A small image VAE, trained from scratch.
Training: adamw at rate 0.0033, 12100 steps, batches of 384.
Data: trained on microscope photos of single blood and bone marrow cells, 194171 training examples, 23.9 epochs.
Rows from block 6 of the encoder, named by matrix and row number. Rows with one number belong to one channel. Each number is 128 + 24 x the weight over its row's rms, rounded and kept within 0 to 255. All counts start at 0. Numbers have three digits each. After the name is the row's rms in percent of the matrix's.
# convs0: first 3x3 conv (encoder.blocks.6.convs.0.weight, 80x80x3x3), inputs 7-13, a 3x3 kernel for each
# convs1: second 3x3 conv (encoder.blocks.6.convs.1.weight, 80x80x3x3, transposed), outputs 7-13, a 3x3 kernel for each
convs0.0 121:116113144120127161132148125139138169137132149134114135106110094130101106108103151122102059100101096122131115127144133115101130113117120149071111151149067194146100120121141117132121099109126
convs0.1 115:154228218119163173106130127129190188106145150116114105129114102150100073159140131113065106124108087128118100134120109127138119137144157104139127103136113110114118118125090118128113129123103
convs0.2 103:175159134162108115124130133160120142140123120094112123059066117065129128116155118112102116101103095140154143113125098137136119132136104192111141180107123129128156122116114142120100112130097
convs0.3 093:149142138147066098110120142134133122153154139136150127106101153078148218150104127131182184126095148130128129123137121116159147106118115098095138139066110077067104105110124118139158141124124
convs0.4 098:128141145136160141104118110123138139101158165119118141113133126093186190096129126103086085129094110110089112138142139126155142119141137163149126137130151164074109139131130159134124169147126
convs0.5 102:110108117091034112103131212148148114147097086140135139130122159125133129129094073124142114123115113116141121115120119122108149117143128115164129122124123158175144121134100128126131122141108
convs0.6 095:176163170141097126107093090152168128178142137162143129116119135147129159116140144093096114073127166111072134113119103091158125140139122188110097151129154085123130138151150124139178117166136
convs0.7 092:186161154145113084132089058168122117164114115127133097138145131128158126119146132130150141113126143112123108145130116152129114150137140150156133121066134152114107119137118135160137152138142
convs0.8 094:093123155083130186080120182121142157117144118113128122126113092134127161140143159096109150122037158128112187117132123134123102155143111112162148053133157107154157125109119102119116117127105
convs0.9 100:128151138157206123113096084120152102143238132124143103136098141118180103155132126135133116103086130128135123109134135156136140138138116121139140128152160130105100120138136133180143099111121
convs0.10 103:116125117108102126099140134138127161139091114141133137129112099155095119139146117114074088049125121104083124137142155120105155119125138140096140123109109134109129163134125128156131153131126
convs0.11 092:114097115119111071150134135146166126149177169103142129121138132118141094130130113108116114115123141142126146114108151117105142115123138109146159093137087125063121148121127145128117120126143
convs0.12 109:122113109123078114129111121128114115089091135105091097135138145126090147129112150096074085134121083150112100154124134110092093120109085096105103092082115088133130114118083133111119109135087
convs0.13 099:130113103130135095131138123137140151191132092161140165072168148184159062105153143116107105117126191116107112095124132172041130128100138169101126101138156145125109116117141111166098094146139
convs0.14 094:104128114113142126136123101056087132108111133120117109105119104143133058135092084130133129097141136120142110104144142103146149134139156136126100148156119112134071095098148099119114140141150
convs0.15 101:147130137112091120092116123107130120083059119077101125110141165127117163102145151115147178120138159098119136115133116081091122121111106157146144127149112148124100119117141131098121115126111
convs0.16 096:096133163100166163158171139141147114135157083142127137117138124106143113123139104132091144123070123133119130156152127150136097112124124073114133139135128103120165156130146152153131098079100
convs0.17 110:131143099138139100144124122153137082141136059139105085139153142122155137117102148151122107141125101124110090121097095128081103132097120150152124187126099183106114100108076122120086149143132
convs0.18 104:130100116126109142147129136141158158130109151151124150143149151094029138114097135126094150139095137122093111111115093092112117114098125144162151082130135159097166151139157127144149127128124
convs0.19 101:131151147106087133130134125136115096097100108116116118142168110134134138119124097142167144115061095131125102149134105143128102151132129131143123086043091117096098136100067106088079141109154
convs0.20 101:146153125118139140129138137111058109075079137123121158125084155083165111089107115150134132118139148127136142121102129115101166081082109098181148176122153092119163116058128130129137104110147
convs0.21 103:113112143127161117133133111120124112148111128130125134108121102135101120145140098117076125111108098134130133096123127125095137123091129150092147145146077174132116132108145141112128115111124
convs0.22 091:137088098161139081124124101127088046146110065173133125128132086121100098149104133114101130099133130134120136143144095174147110162130094112099125128114112132108134144108094140132140162169158
convs0.23 091:130104112122107114138110103120086085160096119118117138124071110165093136152206140096128134102146119131139159091110152089101156145154190110152111069140158103129131123109134104100151140165155
convs0.24 113:167122092165069026161113090174153084115137100138141133132127129150144087125179144120137125127136139108116119117106121163083120131104114171094128155113106168111141119098115148156111122139132
convs0.25 100:114176151167253157122116126114137133121203154108088086154109128138131111137136133133126122146154077142146140134165153133084140145164160121122133108179117135127108140125137111110122150121120
convs0.26 107:099099067147120095121125097137121077132143092119119062110065084107107110107097108120122089122115107126144142129137130120111122127121135123100091110118083102090092108123138107138119117117122
convs0.27 090:138097110127124129142142110122085113120087129123138143142140117121132111132099126119141124122146158122143126113121125115123122123109122152159098146161149120196090129105102146130120136141141
convs0.28 101:121122098141158109154118101124143119130147124145086132119156152090255115145121141135113152122171142134120149098086103055062135112095123104201127189110143133154121113100118116107117151155168
convs0.29 092:132139116055118137114136139091142155145118152154096123123171120142157115144129118113146146100139137105118138058143170106125131121127118210131132063129118108067102103080139148147112140144138
convs0.30 106:136145158116144163140143148115160123099129110102130151121133157153125155148095110135116146142151174160132170108135137104113154146119153077114139064145139117153137079147122046106137069108140
convs0.31 102:138143127087124128119110139121124142119135129145161139138135146151015185174127172108118126125150113149124127150127119111131129121122120102084125059132113107079119151161161151142153146184166
convs0.32 087:073090128082119098091112083128176121161156119104091105148177137157177164155092090106072110117108131134161124126099090144128072119099097114136152121163142144149171130098119131133159142125148
convs0.33 105:131117143106132129127131104139128149139108153128127137096114087105018063115070116114129127101178148102109096086132145134148128120130123137126127160104113147108108118150116147149185147160154
convs0.34 096:162138133115155134100116131109154122115120105064085092150178142126101115133170126138141126137145126132174133166129135153133134118076109115143126114117092127122129112144122090113106093115098
convs0.35 092:120117121140151142186168163121115138159118156141147132090109113096084134142139110103119094102105113135162122124143125137103136129107121102025092114088095116234131142132118134137134108157123
convs0.36 095:055082114125065124123123100104109125096101115117151123105116130142112154057139161102081086114122080113106072140139119136119113134112132112100140097093111126096081151144160141168127123149146
convs0.37 108:111095108105091108095102118124108114138115127137132127139140131140167135121141105068033028071046063071068078127114104140138131133131123113126131114110127107087090124111113144131112126126135
convs0.38 107:072056114118085098154130127150142096146116100116129091095185116110098118106140144139125092129134104135163116124134124136155121132150119134131160115117140119136137129126109141114119152154166
convs0.39 109:105104145095143158115135162103127097110192160112177168130114126140174121124133120128127163116107114144128130116104084127150133119132125079150114123115153127107137151150105145171131143140135
convs0.40 093:135090116107124134126125126136143117141106126141137125127143147102156082142143146127092102130103140116123122144106133139119116129111110109189124120111132137041126132120111137133111116125153
convs0.41 092:135130144131145121117122107122160130139113131129116086104169139131132143121158140135116110127114115112096110136123124135108115135097137117255111089129198159033101107150103099075111132107098
convs0.42 131:126149143127131127116108112115110108115116109090091114134142135124115104124129105177201191136149122108107085146169141124146129125112106138146128108122105102069101101109093129113092069084086
convs0.43 114:102099125117101154136141171105126145147145156121129117141132145136133133148140115152133159140117134117133142118134151125129141117105137117078135089125113107143224144130135159133138112091096
convs0.44 091:119124160087108121067105103136137096122123115100108096132123137121125139101129134126130135144112106163144120158126142131135136128118134120137161138141167129115152134121117127116131110100129
convs0.45 092:112129153089116158132121175151169136142111133175155122072070141065022131106111112130117115146083123114115121155140123139120100139138097105152121123132163128149160143134119135135113114106113
convs0.46 101:100047044111051056120100095138110109154131130146143123148096096135066086129119106131162144134158159146143143121155162134147175133138150103086109126096117107122111151132142142157140130152135
convs0.47 099:116099127104091120141159169149132169127139170129139131109093147101126158119165109121146116108097125140159143143149139140119128116122119110085130097067099147176126126119134126147121109137122
convs0.48 089:164144169110108097145128111163163143143108096131106127094130142110103094145117099126118099134124088159167151116108128118134157137123147131114157114142101131109115140119153126119150144141152
convs0.49 093:160151140160199146107134116144150136147160152113160138100135085124088130106095133107093089142161112132122105102081100104099129114132130109093060095113091178128138137125133128130122136156144
convs0.50 101:098083087106075103079070121149141114138122139155126140142160133128179121145154154128120121094101105109134114101116114144119092121140126138163126092073109111098108128131106168138137134140125
convs0.51 096:136127154097116135105125120167166142161096091146094098153154141143021120104043195141107122144120154142136120124097084122110088121124081130189143129115123154127122154140131140130092122138139
convs0.52 097:126132131133148149094111125106123144121110147112092122148132131142191132160180138108138141098146151093133135143152188086119148073096133133110121129109147114088110108104136071095161088074126
convs0.53 096:111133119157164123162169117128138092140182102094133102138099091134074083118106118129114093115133087147148128143152136103112113133124119109105110171201154137123146132138115109113114078097114
convs0.54 105:191143112145145110124102114141158143120149143142111116127104170081149174138179146133141150132157120137132156145128114146121127140110116139157138070119099159075101133140138123111107151132126
convs0.55 095:114083072153088060162129082122101127141128110152126128140147106106160171134135144137137130117125121105127115122124110114128135141136144156103113165131128132150136123128114116137132112114123
convs0.56 098:131151122116144131119135118115116108123122127119121143183158082169078089114133114124129072114198076105124107069071118133111137154139126198066126048146111147127097124084128127133142129113125
convs0.57 095:135151132125159134116153126119124139101154138110114120128119130151207096145200151142135121132096105123113139123141129129071148143113117103126126122139106092086105117137119104128125090140135
convs0.58 096:089048052116170105138155111116118092146163123124157124167127114107151107131137122119119113149155103126148118129155129141119126131116122119130099149127134135178151137136122137146143134115117
convs0.59 094:136146154130107122153126144125134145139124119106109122108101111087170088131122110134132110164106099113130121127126101147115120124108125155104112142102136162128141122081103133123104124103121
convs0.60 107:120147129108135110122130121071124123088100147081106123173169134177171105130095078108141119100142097127126119155127127157116129167144141124135114095152130105096130110125122111115113114098100
convs0.61 097:136134099126180119131156130128108132121104124093123119148136131107130180134135163116120116118117097093126148139146117120117135122140126153090103113205085074119154139136143138123138135146127
convs0.62 104:139109135051030161138098174151125122141100127152138084132143135157029200146142106110121127113181141116131130109113093094112123105120138124141141105086125112122116104105129148116156136143142
convs0.63 095:131135126109114131139130113121144154133120140166141154150155119138174152135085116120135133076118164104134140091098110086114124080121146163194152181136135063161128130141136136089140138085153
convs0.64 099:160156125151140123125117130152112142171115113121106112126116132134184099171129111169124165132089114116144131125125159127144166164145141134157180139105129099108144132146139154159157134141135
convs0.65 102:115146135134164123137172154133112135186166119155134125123187162117149210119147168066144154103135136093129125135125145114132151125124124136149146123142134095147126118092120114127147139121128
convs0.66 098:114101087090091094106136112130121119136120115152136105075110046126128134107051106112132113121155103096116110151136134112134155112112130098083121136179109108156118134140139142104155137127141
convs0.67 090:128121135057036114100109140134149135142144130105118127146117137089165090076076080137149133149141107161161120115094126119130121120127103137199106155146165065118132139140125123132112118119120
convs0.68 099:146134120106124126115103120141141147123149149105116145140109132172157107117157144131144134128112170162123152130122131130114119122129124162141115100142138094088133140160125132145126128132125
convs0.69 100:188186156098135127095100132094104121133136133119130119148171143107065141116120115149132149149130123134110130124121134085131135142120131130122144124102101114056115139159151122145160124113134
convs0.70 101:094115105103120126124115109127153135134182149099143140140122126163167114177165132078097071052074088088082100122148151139137133148133126131120127107073129126149119131133136134153123091125109
convs0.71 089:167150119165134080141058051135139093165186084138127074134135129148149110126109101132135105147136094125087086119122133124138119160171160142117117129137095116094118140126128132122145103126135
convs0.72 099:092085069125092095127129100130144098113132117133118096135127146138161163142154113127117113145121125142139121138155131136142138148160169100086098117167106151197156144141118137135132118121096
convs0.73 106:144137120155133132130137129084124153104139170130098124137039118090055087128095113125142100132164101126103148154143147145103139120133156143114084105115114122103115138119135106141131138107090
convs0.74 095:137136098106061113112086128122154128134088120135154114142093124107000151124100114128115129131154147139131127103134126096104119128117130140113136138087131121114135115107112132112125118139111
convs0.75 090:106106128102087107115107157127113118128127130145153152081083114145108155118122131114127138129117162126134120108113119110134139126142138127135114092101163125212138129109116104115135130127121
convs0.76 098:132134119125070085099070098175167153194143127180166143113133145142156177134187122110108100136099111177143128107099100103133133098143160125148125137084142111134140143154140112144144132151127
convs0.77 097:162149128156123123139141144148148162110082105110089070164144111149088042137120092138142129135145109117115105140134199114095124123101124140176134111127084089043109134109134081081055111136085
convs0.78 106:127114135110131166109142159149123117131115121146141136136113171150147194152166172097076112095137172101100133124112116113127126130117098090123141079110147087107161115104102145124131122115108
convs0.79 119:084072099131124084127132096132126137158162134140126111135109124125122076158159103127086089138098107144131117125135125147167144142147145111113119112123123112183139143153142131137127104113111
convs1.0 118:121135143145135132141114124134124124101140120103100104084132134124162131121183184108138126114110116105112114120133122123146121098105117217118074193118097196151119149148143139145138141126135
convs1.1 124:158117118174178115206200159141133137149169158122125146117120107091107107087093067141143143152134139168133152140128121121128138124122133124182194149149185141121130140121131119107120125129110
convs1.2 103:154119118142165163134138142142130135139146169113122130084133121121129093143112083132106106146153157148151149096100101108142142127147116158122190143191119086102125112114114090092108112126130
convs1.3 092:145140131136092129155140152136119126126104128137076124124071128072120151093123153133114121144120128164182116131132140128143124139127118122067171141153150117086134152137126146122155117134159
convs1.4 088:139139096138148095136161119108136119108172104130162150101125090150179063111111137133140140119129177106137143111153126127112155133113158155189118083124105167095160119139152091146147129123132
convs1.5 100:151137141114094157135156151101120101099122117123129139132109130125162108138089080122156106158114116152138109137111112104137123116128110099145102135154119173171171137126118129151127114108119
convs1.6 097:117122125125139109108128130066107080147171124088130118095136175157138216145102126153093120117126137101100122123140122135138098128115127105087133176122150152162108148170133173135143128128121
convs1.7 107:100103139137113158173159193133162138144153142128137118091062084090046086089039070123149145140149166108131120126136120132123119148122126151159169155170149102067091119133123107146155109115119
convs1.8 097:144129096152136115154131122141106106133136103145118115146055185112068153162110128135167099127162118109117112126141124136136154142129121125132148073115160112152160115150121128129130115126133
convs1.9 106:089108107140200166124145107110148132105211174107142129144102144115192150120121142112108123141086131163137117135138142141120148122126123144137123135189123128115103109091087121162118116117092
convs1.10 110:124103108084102113104109135126118147106123143128116131099130125148121141165165138122129150142142165141149154126111110124105104135147107135124138133106151173171161148136131128127149104110126
convs1.11 091:126137134116141176109134126084160087115171114084123091167110140143139108168112137138118181119097152123111158125107123160139149126133125129229075188132136120149130125123099128150104143128106
convs1.12 116:138096103114089099127117125145142129163167125152151121180158132140115120125150098157143134145138122144135136116113121118108121133106130129140154134129137154149142150145146142148140138140135
convs1.13 092:130134119102129139159150135159114118162139128112114096136152097094069116155132141108101088134123080129117118140130116118102137155117115156121127154108146151214091111101099123113122129084099
convs1.14 089:116129140133157129115122084120130144140142151139126138162141160160183210164200164159133133149160134137134137122121117138122112134126140132141125169116095101176083132137127137140144118150160
convs1.15 101:133106101152123108148131132133134123154169153141167144140119165166135121131117143118115115092102083106097095106134112118115105107126103171132139130157108118085107102114126128141141091108111
convs1.16 094:153147130132130127119085104114113086118141099122128094157124114111061152140115162143143097088122174098139156126124119155128166133117170069168160127154115105152193108091101125166114122130126
convs1.17 102:083108117090151170109159167168151122159148134170175113138099105049097101096040079091104121116132145107128135144152119126113118123130125168164014179133086146098076159139146156135132139161144
convs1.18 104:132128153161108139157122143132105128123079124143126133163128204143111184151113170089120140095055105090082115129122133136129100118113108122162126085060138187075096113140119135115111134097103
convs1.19 099:118123111128136119155134113133134161141144120128129111136129134099060129097083156123118114143157177152157154143127131136136127149133130089134167156152173160138198141136142176148158150137124
convs1.20 091:108134109109133084106119105112119108132181112113137110141103138014117149114087156117112087107111111101121131134118127134117129149120133105172129189119047132102141115128121141115113133129106
convs1.21 089:121110148133139130140103091116159114144132134130145128129118119190060131146193113129141122151130164143130129136115112122146132127135147165093129134129067158165154120101117133165112118136136
convs1.22 093:124093089107129115126134144118092113132112097171150098151125120163111133094160132118142127109102127134128142111106139109135121103138130159142152073135113097116150152160145150150132147164140
convs1.23 087:077092095111145126140123156143190102143185149123165152155137132137135185163180199133114119167138108138108144155120108145108102142119128133174127112139156122102076092100099128114099124124122
convs1.24 105:125116114097131118134147120126140122125147161142151130078095138167068070146090119112130143106144140127124133150145132144138118127140109126140117185135087116161064117124145124141138102130137
convs1.25 115:108107120139220139127154103087112125169173136127117117121103134107158099103091143112108119120165127147157122147139138134129151136146141091158124136132088084178116120112134129155133134125136
convs1.26 107:117117114107132114130116126116131153124137153143142137197169156179139140219136151176159157173146152186160156112094104098101121096115122116148158153145131155182175123122139131132137115118121
convs1.27 091:157165144124168110097113110137162109116138128131086127145157116204170103168152118114136103134147103114136102144137130133136161141150138128077110064180136132109066134138149114150137125132132
convs1.28 106:117117124105210134107121107126142106143184118126151116095034160055055072093069153126118124129125138092097123136127131108144126134127127134119114138162072125045120125152129135101157131126130
convs1.29 094:129124129154137145117134141127111082117146126129131107124177158112129087129070113084126164158109145131118129120116123123135124124122103177173160108092247167097046122157114121086103116122130
convs1.30 092:079082157131131131136158161093119133139152143111131131149129170076088143102090134154148119156157132144130128115126125131129125115120121101113106125145164110161153153159131121161153129118151
convs1.31 096:150166190153123121129127113103127073143098105082113084135097122106092132105127170119107162107122128142144143142159157137142145129140136075101139103120176101125177140147110106174144122133133
convs1.32 087:152135124139140127160116136128112107130133121118154122180074109167076120139078110155187145166162127134169133137105137140139168125153155108098067102131157138116167118142137148101110123126119
convs1.33 096:137127125145113108119105114103105098132135101107128109112157194094173229170249154153150119143149121148129135115143123112147158132145138154120098116126084103037078125125085162137115131137122
convs1.34 083:141139146141138112163143124144159163146113123144162149170142147195094179117159159138104140133102126140106159136119124140112094114098127114144145131145114126129148126141106115134125093108115
convs1.35 099:141139137130119119140093102134134135112138139074088108140177114141165181132209184114141144083120130095099113111129134125131131119143137144000130134161120129209131132131133135109127137132119
convs1.36 103:115122086122155131148150150125132104128131100124112115154149144153097134137164155145111116109148132107124121113121111116102099117116108167157138146149179089172196131129134140148144122133122
convs1.37 113:113138130152167128132168116145117110147139120143127133131153152102154111116113076155186157169168130165191139129127116113118118124110105084120112111116122108112128124145119118106139109108131
convs1.38 095:125145129118095128153140137112126147095134177136134144120091097134155140140229137163164132157139130113130114109122147125136134114159124126083083118176140081089111137148154152146161140102120
convs1.39 098:138149100135168124112129116129141136124155144109125140133132098114077029128088124143117097152121127112143131143138141145154163133133125067159133062109159155143189117096113134116101131124116
convs1.40 096:129107126133166126118097094131144134142115109112082079190195144132170106115081132132123138162143133157145131140128139137149137120135135104255142176174172115000178128137128158124124133135107
convs1.41 105:132147133134162136121133140131143133099134151137151136120141143118134132133132109111145159129112181129136125113128103142137129139122136160255080044110199108000138133143125143158133120138147
convs1.42 121:133122118133113105110110114127124122111127119149117137136149169132161174114152160131150162138168139149157153130125121136126129139143132207217197195159166142133124157137144150138157141137134
convs1.43 112:132130115152123125151145115113136132137141169139137152156128140127135128103115114159131133139122090156116098139137132149137125140143114023054173150136171096154163126136140137133122130123095
convs1.44 102:126144130157149118184150097117147125123141134116156132095110122070102100134075047124137118158114121175129123147146122164189130139159130104104164092083164111088142122102125170121117140129112
convs1.45 093:148128107167110074153137126117140134152146134137116143174184158154103155144119143140111131121108105151163135148138129146124151109116129027165127124117086118101111131122123168141138167157124
convs1.46 120:114121133086117134090091132101109113113114116102092111123120106106104109123084104082107118081123102079098108146157125163153148161153154150140134129144119141127166144154130135149132168143133
convs1.47 103:137116148134109139128102115132142117129117090094074075096092128101151184145185204100099107062101108077104112110130131125128120124140126150120116167152164120188130137135131143122124127122120
convs1.48 093:119130147133104163118151141118144107128122154107148136134134129094210134093117135125122132155135121188111113111118123165135129109107141114157105130163162100111113139162156137132146099084111
convs1.49 096:122142079122177136104125167102102097137146150118154127151179169158106148107126128106137106118123136144148124118125109129138121119118131137079083137138127151179126126116150135121143096125123
convs1.50 107:103112095091093088115104117105105095115128132127120132136143179080139119110104136103085117100094125142133146139138120104119133133119124125117130132139119128153129136116128111133110104107094
convs1.51 086:150127126173112145120151168161098118143133151147149113129102153210169152161143134105115150087078134094094112135103133127088130126114129162171070132171131088087150148127090103116115115156135
convs1.52 094:142119112138139131121135157113097133143149119113124122113048116135100135145121141151120152159102138132109127127140108145150107139126130167127154150127172179151110168159143161151145143145143
convs1.53 095:083152099127187159105147132142142132141178155105154114138130128117085086157123090109123111116137147163137126133132126149123134151134138062101109096095097102164137134103122099105115112145121
convs1.54 103:142124124148125124142142160128146124146123129147151120060074108089103124099090088152114140112128108130134157096118115120126119120104132146223119155140135117081135098134142107087142123122133
convs1.55 105:138136150135122162140126122129168141150174133137153114099126099086106075097104124133150105127145121138134122129107128123104108096117097126139122140146078180171111098124154108115131099124140
convs1.56 109:123090107148126131152183165126114127113137147133119111143182123212146049158144080126164156132151150101112146121115120131109147130131106156126120070117193151180046132138130133121128133120117
convs1.57 095:138137105115177130123138084116133123152199123140151113147059119124052075138095136144128149151109130118138140124102151158105124113113120149187166127131085120136165153158162137126158128126141
convs1.58 096:102144125096169134057082089111126146133172141081123122126148124117028108157077055143146136119148151117071094123104139125088122136152156059099087138184080110141133127122133138135123133117128
convs1.59 092:135146124106139136172125124135120136117134124140112131146099103143174118139157134120116120119162139127125112127124116124112132119107138139094127135159147152139119122138116142126101136073106
convs1.60 098:115136133157202142167182145115148154119143138106159149202130167135018049137024077153115146152119134163104123126121122114128135114135139110161159116149174131181135134135160143187158132169154
convs1.61 090:123126110091150113106143133119131124107164126110139150104070129089055164167079189148134097112142120149129142119131137130168119121145143087108163165103166169205086098115147105101109144149109
convs1.62 104:130118127127164147138168152133139149140149154102122140137101115108101155122123116127107112149155148118119136124127145149125112132123118077128155068156191092111137116141118112129127138126123
convs1.63 095:120109079165122095163161141121111144128158121118140151117140129092105094117113113098116096099116080102124115137116126122102132129103122185152197108141099133090032141151127137109137110152131
convs1.64 091:093111174102140181154137174115132145104117149126133142144112061133071034116113147131132135141130132119130149129141127142131108133120132138186187121169133117118075138141119137124130156111106
convs1.65 107:120117114126139117138111110132146099151139106142148074119087165102097236094113173142123155116107146121100129133122121136129103128129106139143154140143130081082076133147096146140110128138098
convs1.66 090:114115120152161152138139109119156139113170155123152102137122126114177156152078109110112091122106120133112132121119127126138133119133094087103115158147121083176158123133116137136128125152126
convs1.67 094:134110124150170141142158114122147123118149130131138118164200187180186151097078119124107129131123114127107125127137117132133135143177166101173152102143131137086110121126109115090130102136134
convs1.68 094:128107119149162104159140106126135076118169118112119098139140136110136118124100125128118155127119117118134099123140130152146146140128136170161127132116118145118089110131124110145138134146124
convs1.69 097:127106140111138167122141132111146144146136125109116089121131166117072114129065121138138134132145153157167158122137118153148138130120124126196181140172176096089127120098070121120097126137138
convs1.70 100:122114129128134111097116111138143127156201144125151129111058099129050051142086118180151143154091140167146152145158155141170145139126132112133129126138115084098089157149152165168146175161143
convs1.71 089:139117113139139157123142169132124118146182141135125123114151059137072070090129120156155146152124125138118087144134130121117128121117129110136115125160124088172114137137108119132130155148152
convs1.72 094:156129120125114118127118122108089080148145108129142135139106098077101126078095123160144120136127110111100104138139132158187144143157150078078100115096139122140144153170167168152154133146129
convs1.73 105:125134145139121135131133125130127136161165115156127123156194163169086211176147217148143143119143176081119121118104103125104117121126114096140121113108074088152089117095098135160108142121102
convs1.74 102:149110139191086117140167122134141155129145155118150121148182165169045195127192142121104107100108113111118120131134131136118150136124125126092171156122123100137106119091107132136123120158129
convs1.75 099:143151126112128110116109107130132101110134138109102106163169159140175130137135118113125121130101130134143133117143112125149119110111109148176106113164109126130127139149125149121140120141136
convs1.76 092:113145164125108124156167142078111138108137116081117099182210146153127143144124155123091105143106122135098086124126114117124129140145129102075114138112117181163140145127108157114144158145144
convs1.77 101:131136123113151161087136135135133174116137164127154142201164132210163093163139090095103102122130132135118138112128134117112140137142125100231132157121134109131123126116110129141107126096102
convs1.78 125:126133121119137110119115097122133111123148110125121095108120192105123230119167233118126152129125140148122140135130130138122117142134124096163182127192211117141193160149139153144130133139133
convs1.79 108:122148173107123166122124112141115109136157117130119120096157141117157124151139162163184154162188154158155121133139129142154118139154132107139104096160142101135078139143148129183143155152149