{"downsampling_factor": 4, "encoder_norm": "batchnorm", "encoder_activation": "relu", "encoder_stem": "single", "encoder_avg_pool_shortcut": true, "loss": "l1", "decoder_activation": "mish", "decoder_weight_standardization": false, "decoder_blocks_per_level": 3, "decoder_attention": false, "beta2": 0.999, "batch_size": 384, "epochs": 23.9, "final_lr_fraction": 0, "warmup_steps": 240}
Rows from block 13 of the encoder of a small image VAE, named by matrix and row number. Rows with one number belong to one channel. Each number is 128 + 32 x the weight over its row's rms, rounded and kept within 0 to 255. All counts start at 0. Numbers have three digits each.
Before each channel's rows are labels from the 100 images, of 14848, where the channel reaches its highest value: "responds to" is what is common among them; "patch colour" is the nearest of a few named colours to the mean colour under the peak. Only what is clearly more common there than usual is listed. The data: microscope photos of single blood and bone marrow cells. In brackets: how many of the 100.
# convs0: first 3x3 conv (encoder.blocks.13.convs.0.weight, 144x144x3x3, each kernel summed), inputs 0-71
# convs1: second 3x3 conv (encoder.blocks.13.convs.1.weight, 144x144x3x3, transposed, each kernel summed), outputs 0-71

responds to: smear: peripheral blood (71)
patch colour: pink (56)
convs0.103:120131122077130080155111121146080136103146089101142168088138144113125139110120094142137075052126113063105127097136134113101087120114094062134123164148154152038137053117072136114116133141173136149133144057128093092098
convs1.103:100108089153106146174069091140148122151204141116150144140140116113129126129202116168147145203083149184145123124122116111071108074136068151098160131149163136122103133113120181133165149135127164150106175128129150174097

responds to: smear: peripheral blood (44)
patch colour: white (100)
convs0.24:072072131163181092143156109058127185150070138095104108104149160121082129122144173142091091165156112120111196127145180130133101176152172092110096146179099107116153125109134196126068100132091096149148088127117168110126
convs1.24:124111098098117058128107111160082107123108099114123117101078123147142107112077148109143125124118105133113084112112112100144164053136104150116218126153129114135100126058124114124090126119116070110110189108061123145110

responds to: smear: peripheral blood (94)
patch colour: pink (61)
convs0.135:088172137155105104140093111134080079106074130103134124059082085145179119125124117103152076183087135160097189110105124107120144082036136135132133100082132127222112088105129088134115112122148116094102167089100129153098
convs1.135:172058131169067180121083147151156110147084127139121104095156132132070164142125067101065216136129128073106067143101077140112052107061094194135129116146161122063126138149137130135203139107106138123107117119140158112127

responds to: cell type: artefact (26)
patch colour: black (48)
convs0.49:142134086106146113160145068082084173108110149120150156110151152174131103115149109109090122125137118179112071141159127122157177116204056067127099207127103093142135098098159092079128161133102107077153181134084118122070
convs1.49:081147105108093105093155068168133133171146143121205147134103138075119180141168133111062087110105134141146118107127047134128110074086132135113086090148166121121139163129126110113093148139101132146131050095118092078123

responds to: smear: peripheral blood (42)
patch colour: pink (68)
convs0.74:139106124129096091145114126128148123107228102111137060169127124124104140129123073075109122114089122122079110128082148132124167131122153092084170118036104074162134128120116076180114121088085142157079113123138127133099
convs1.74:151168151138184149135188164075178115141030145157092109120149115117104166161123153106116107147150110166161141139136198184162128126055179091111086081120112099060127143154144136120149148114120140164109119127150114135111

responds to: smear: peripheral blood (53)
patch colour: pink (54)
convs0.43:024070083138122096135126079130158094106107158096107132069126164148113164098113098131104086116109080131111128101100116116138081114079171116118140179145097130044113138105141130143070136123123094187133112121065109141124
convs1.43:123219121125146147122176140092133105122221133128107155109094092175108111125171115150167171135105168119113172128127075150121106152152151137098131108140139127154076163099162197140096125095125144163131111169124150214166

responds to: cell type: lymphocyte (34)
patch colour: white (61)
convs0.17:139095166154120148143138160045154110165045136137062142143135177099067142138153135159087131187121157107131165108150162108092066112064036172147031120137088152108111157145109144164139127135126117118137171142138145133153
convs1.17:150101134143150123116065120186146191137208166084153130150116146129169099129136121139079066147167157144139128139098124114122110098159133066189160140099192124120121107106150135141133116169100144108106160116124087085087

responds to: smear: peripheral blood (53)
patch colour: white (99)
convs0.65:015076063149126143142122083144144188143156149072140136057113125140119140073093176118158114126151062167086117151124098145153123100087063163107053138147089099077140136135161155169106095105123149128094124133125119104093
convs1.65:116094121122135117098145155140082041137174135132071164120143089120155098116148083158150142132084114078130151116135090154117102143146166174129123116116182135148079156085134163100112194125130126083108111128071106103182

responds to: cell type: erythroblast (32)
patch colour: black (60)
convs0.32:173169128118129102078125097079096124128194206135108173123129163114209174126124173135146147097181140079167055145135131116140147219168096080184108088167099158041135134125160123105134124148202131125134133138120057132155
convs1.32:068124064101113077148138108157114081127084220106087136107117100137192151152100166117126055172160111182122177141131108122131116113101062147149082141121087125114154114090107077115105118129144111097156123115096128121109

responds to: cell type: artefact (25)
patch colour: white (55)
convs0.100:124103057074104121162104087099126132110167078117131112088163159079081121071104114129100114109112057087130101096099113095087042124056141061114111204133096122070100095091115125129098112125105106133114147107111107171060
convs1.100:167122125152140101131115079109101134111144119112138187130111113148158069130129127138117125150127143171151124142148130130142186084115115186137118087170098097059140125133160173149113162123123142127125181145100159181127

responds to: cell type: artefact (25)
patch colour: white (92)
convs0.79:119124098067147126179136112114118180104130145121105134094085136131110100092160096149118084144133090080122173087146187096088130156128074094113031209153088118138125154135103143142062154132139093154166168132114133106158
convs1.79:101029125118068081125088079142102175150145112118104133140134134087139155154136132099128161116088099132113141111140146152092184166129141128116063040130095147175138118147130107174155133136135079157113107102090173177056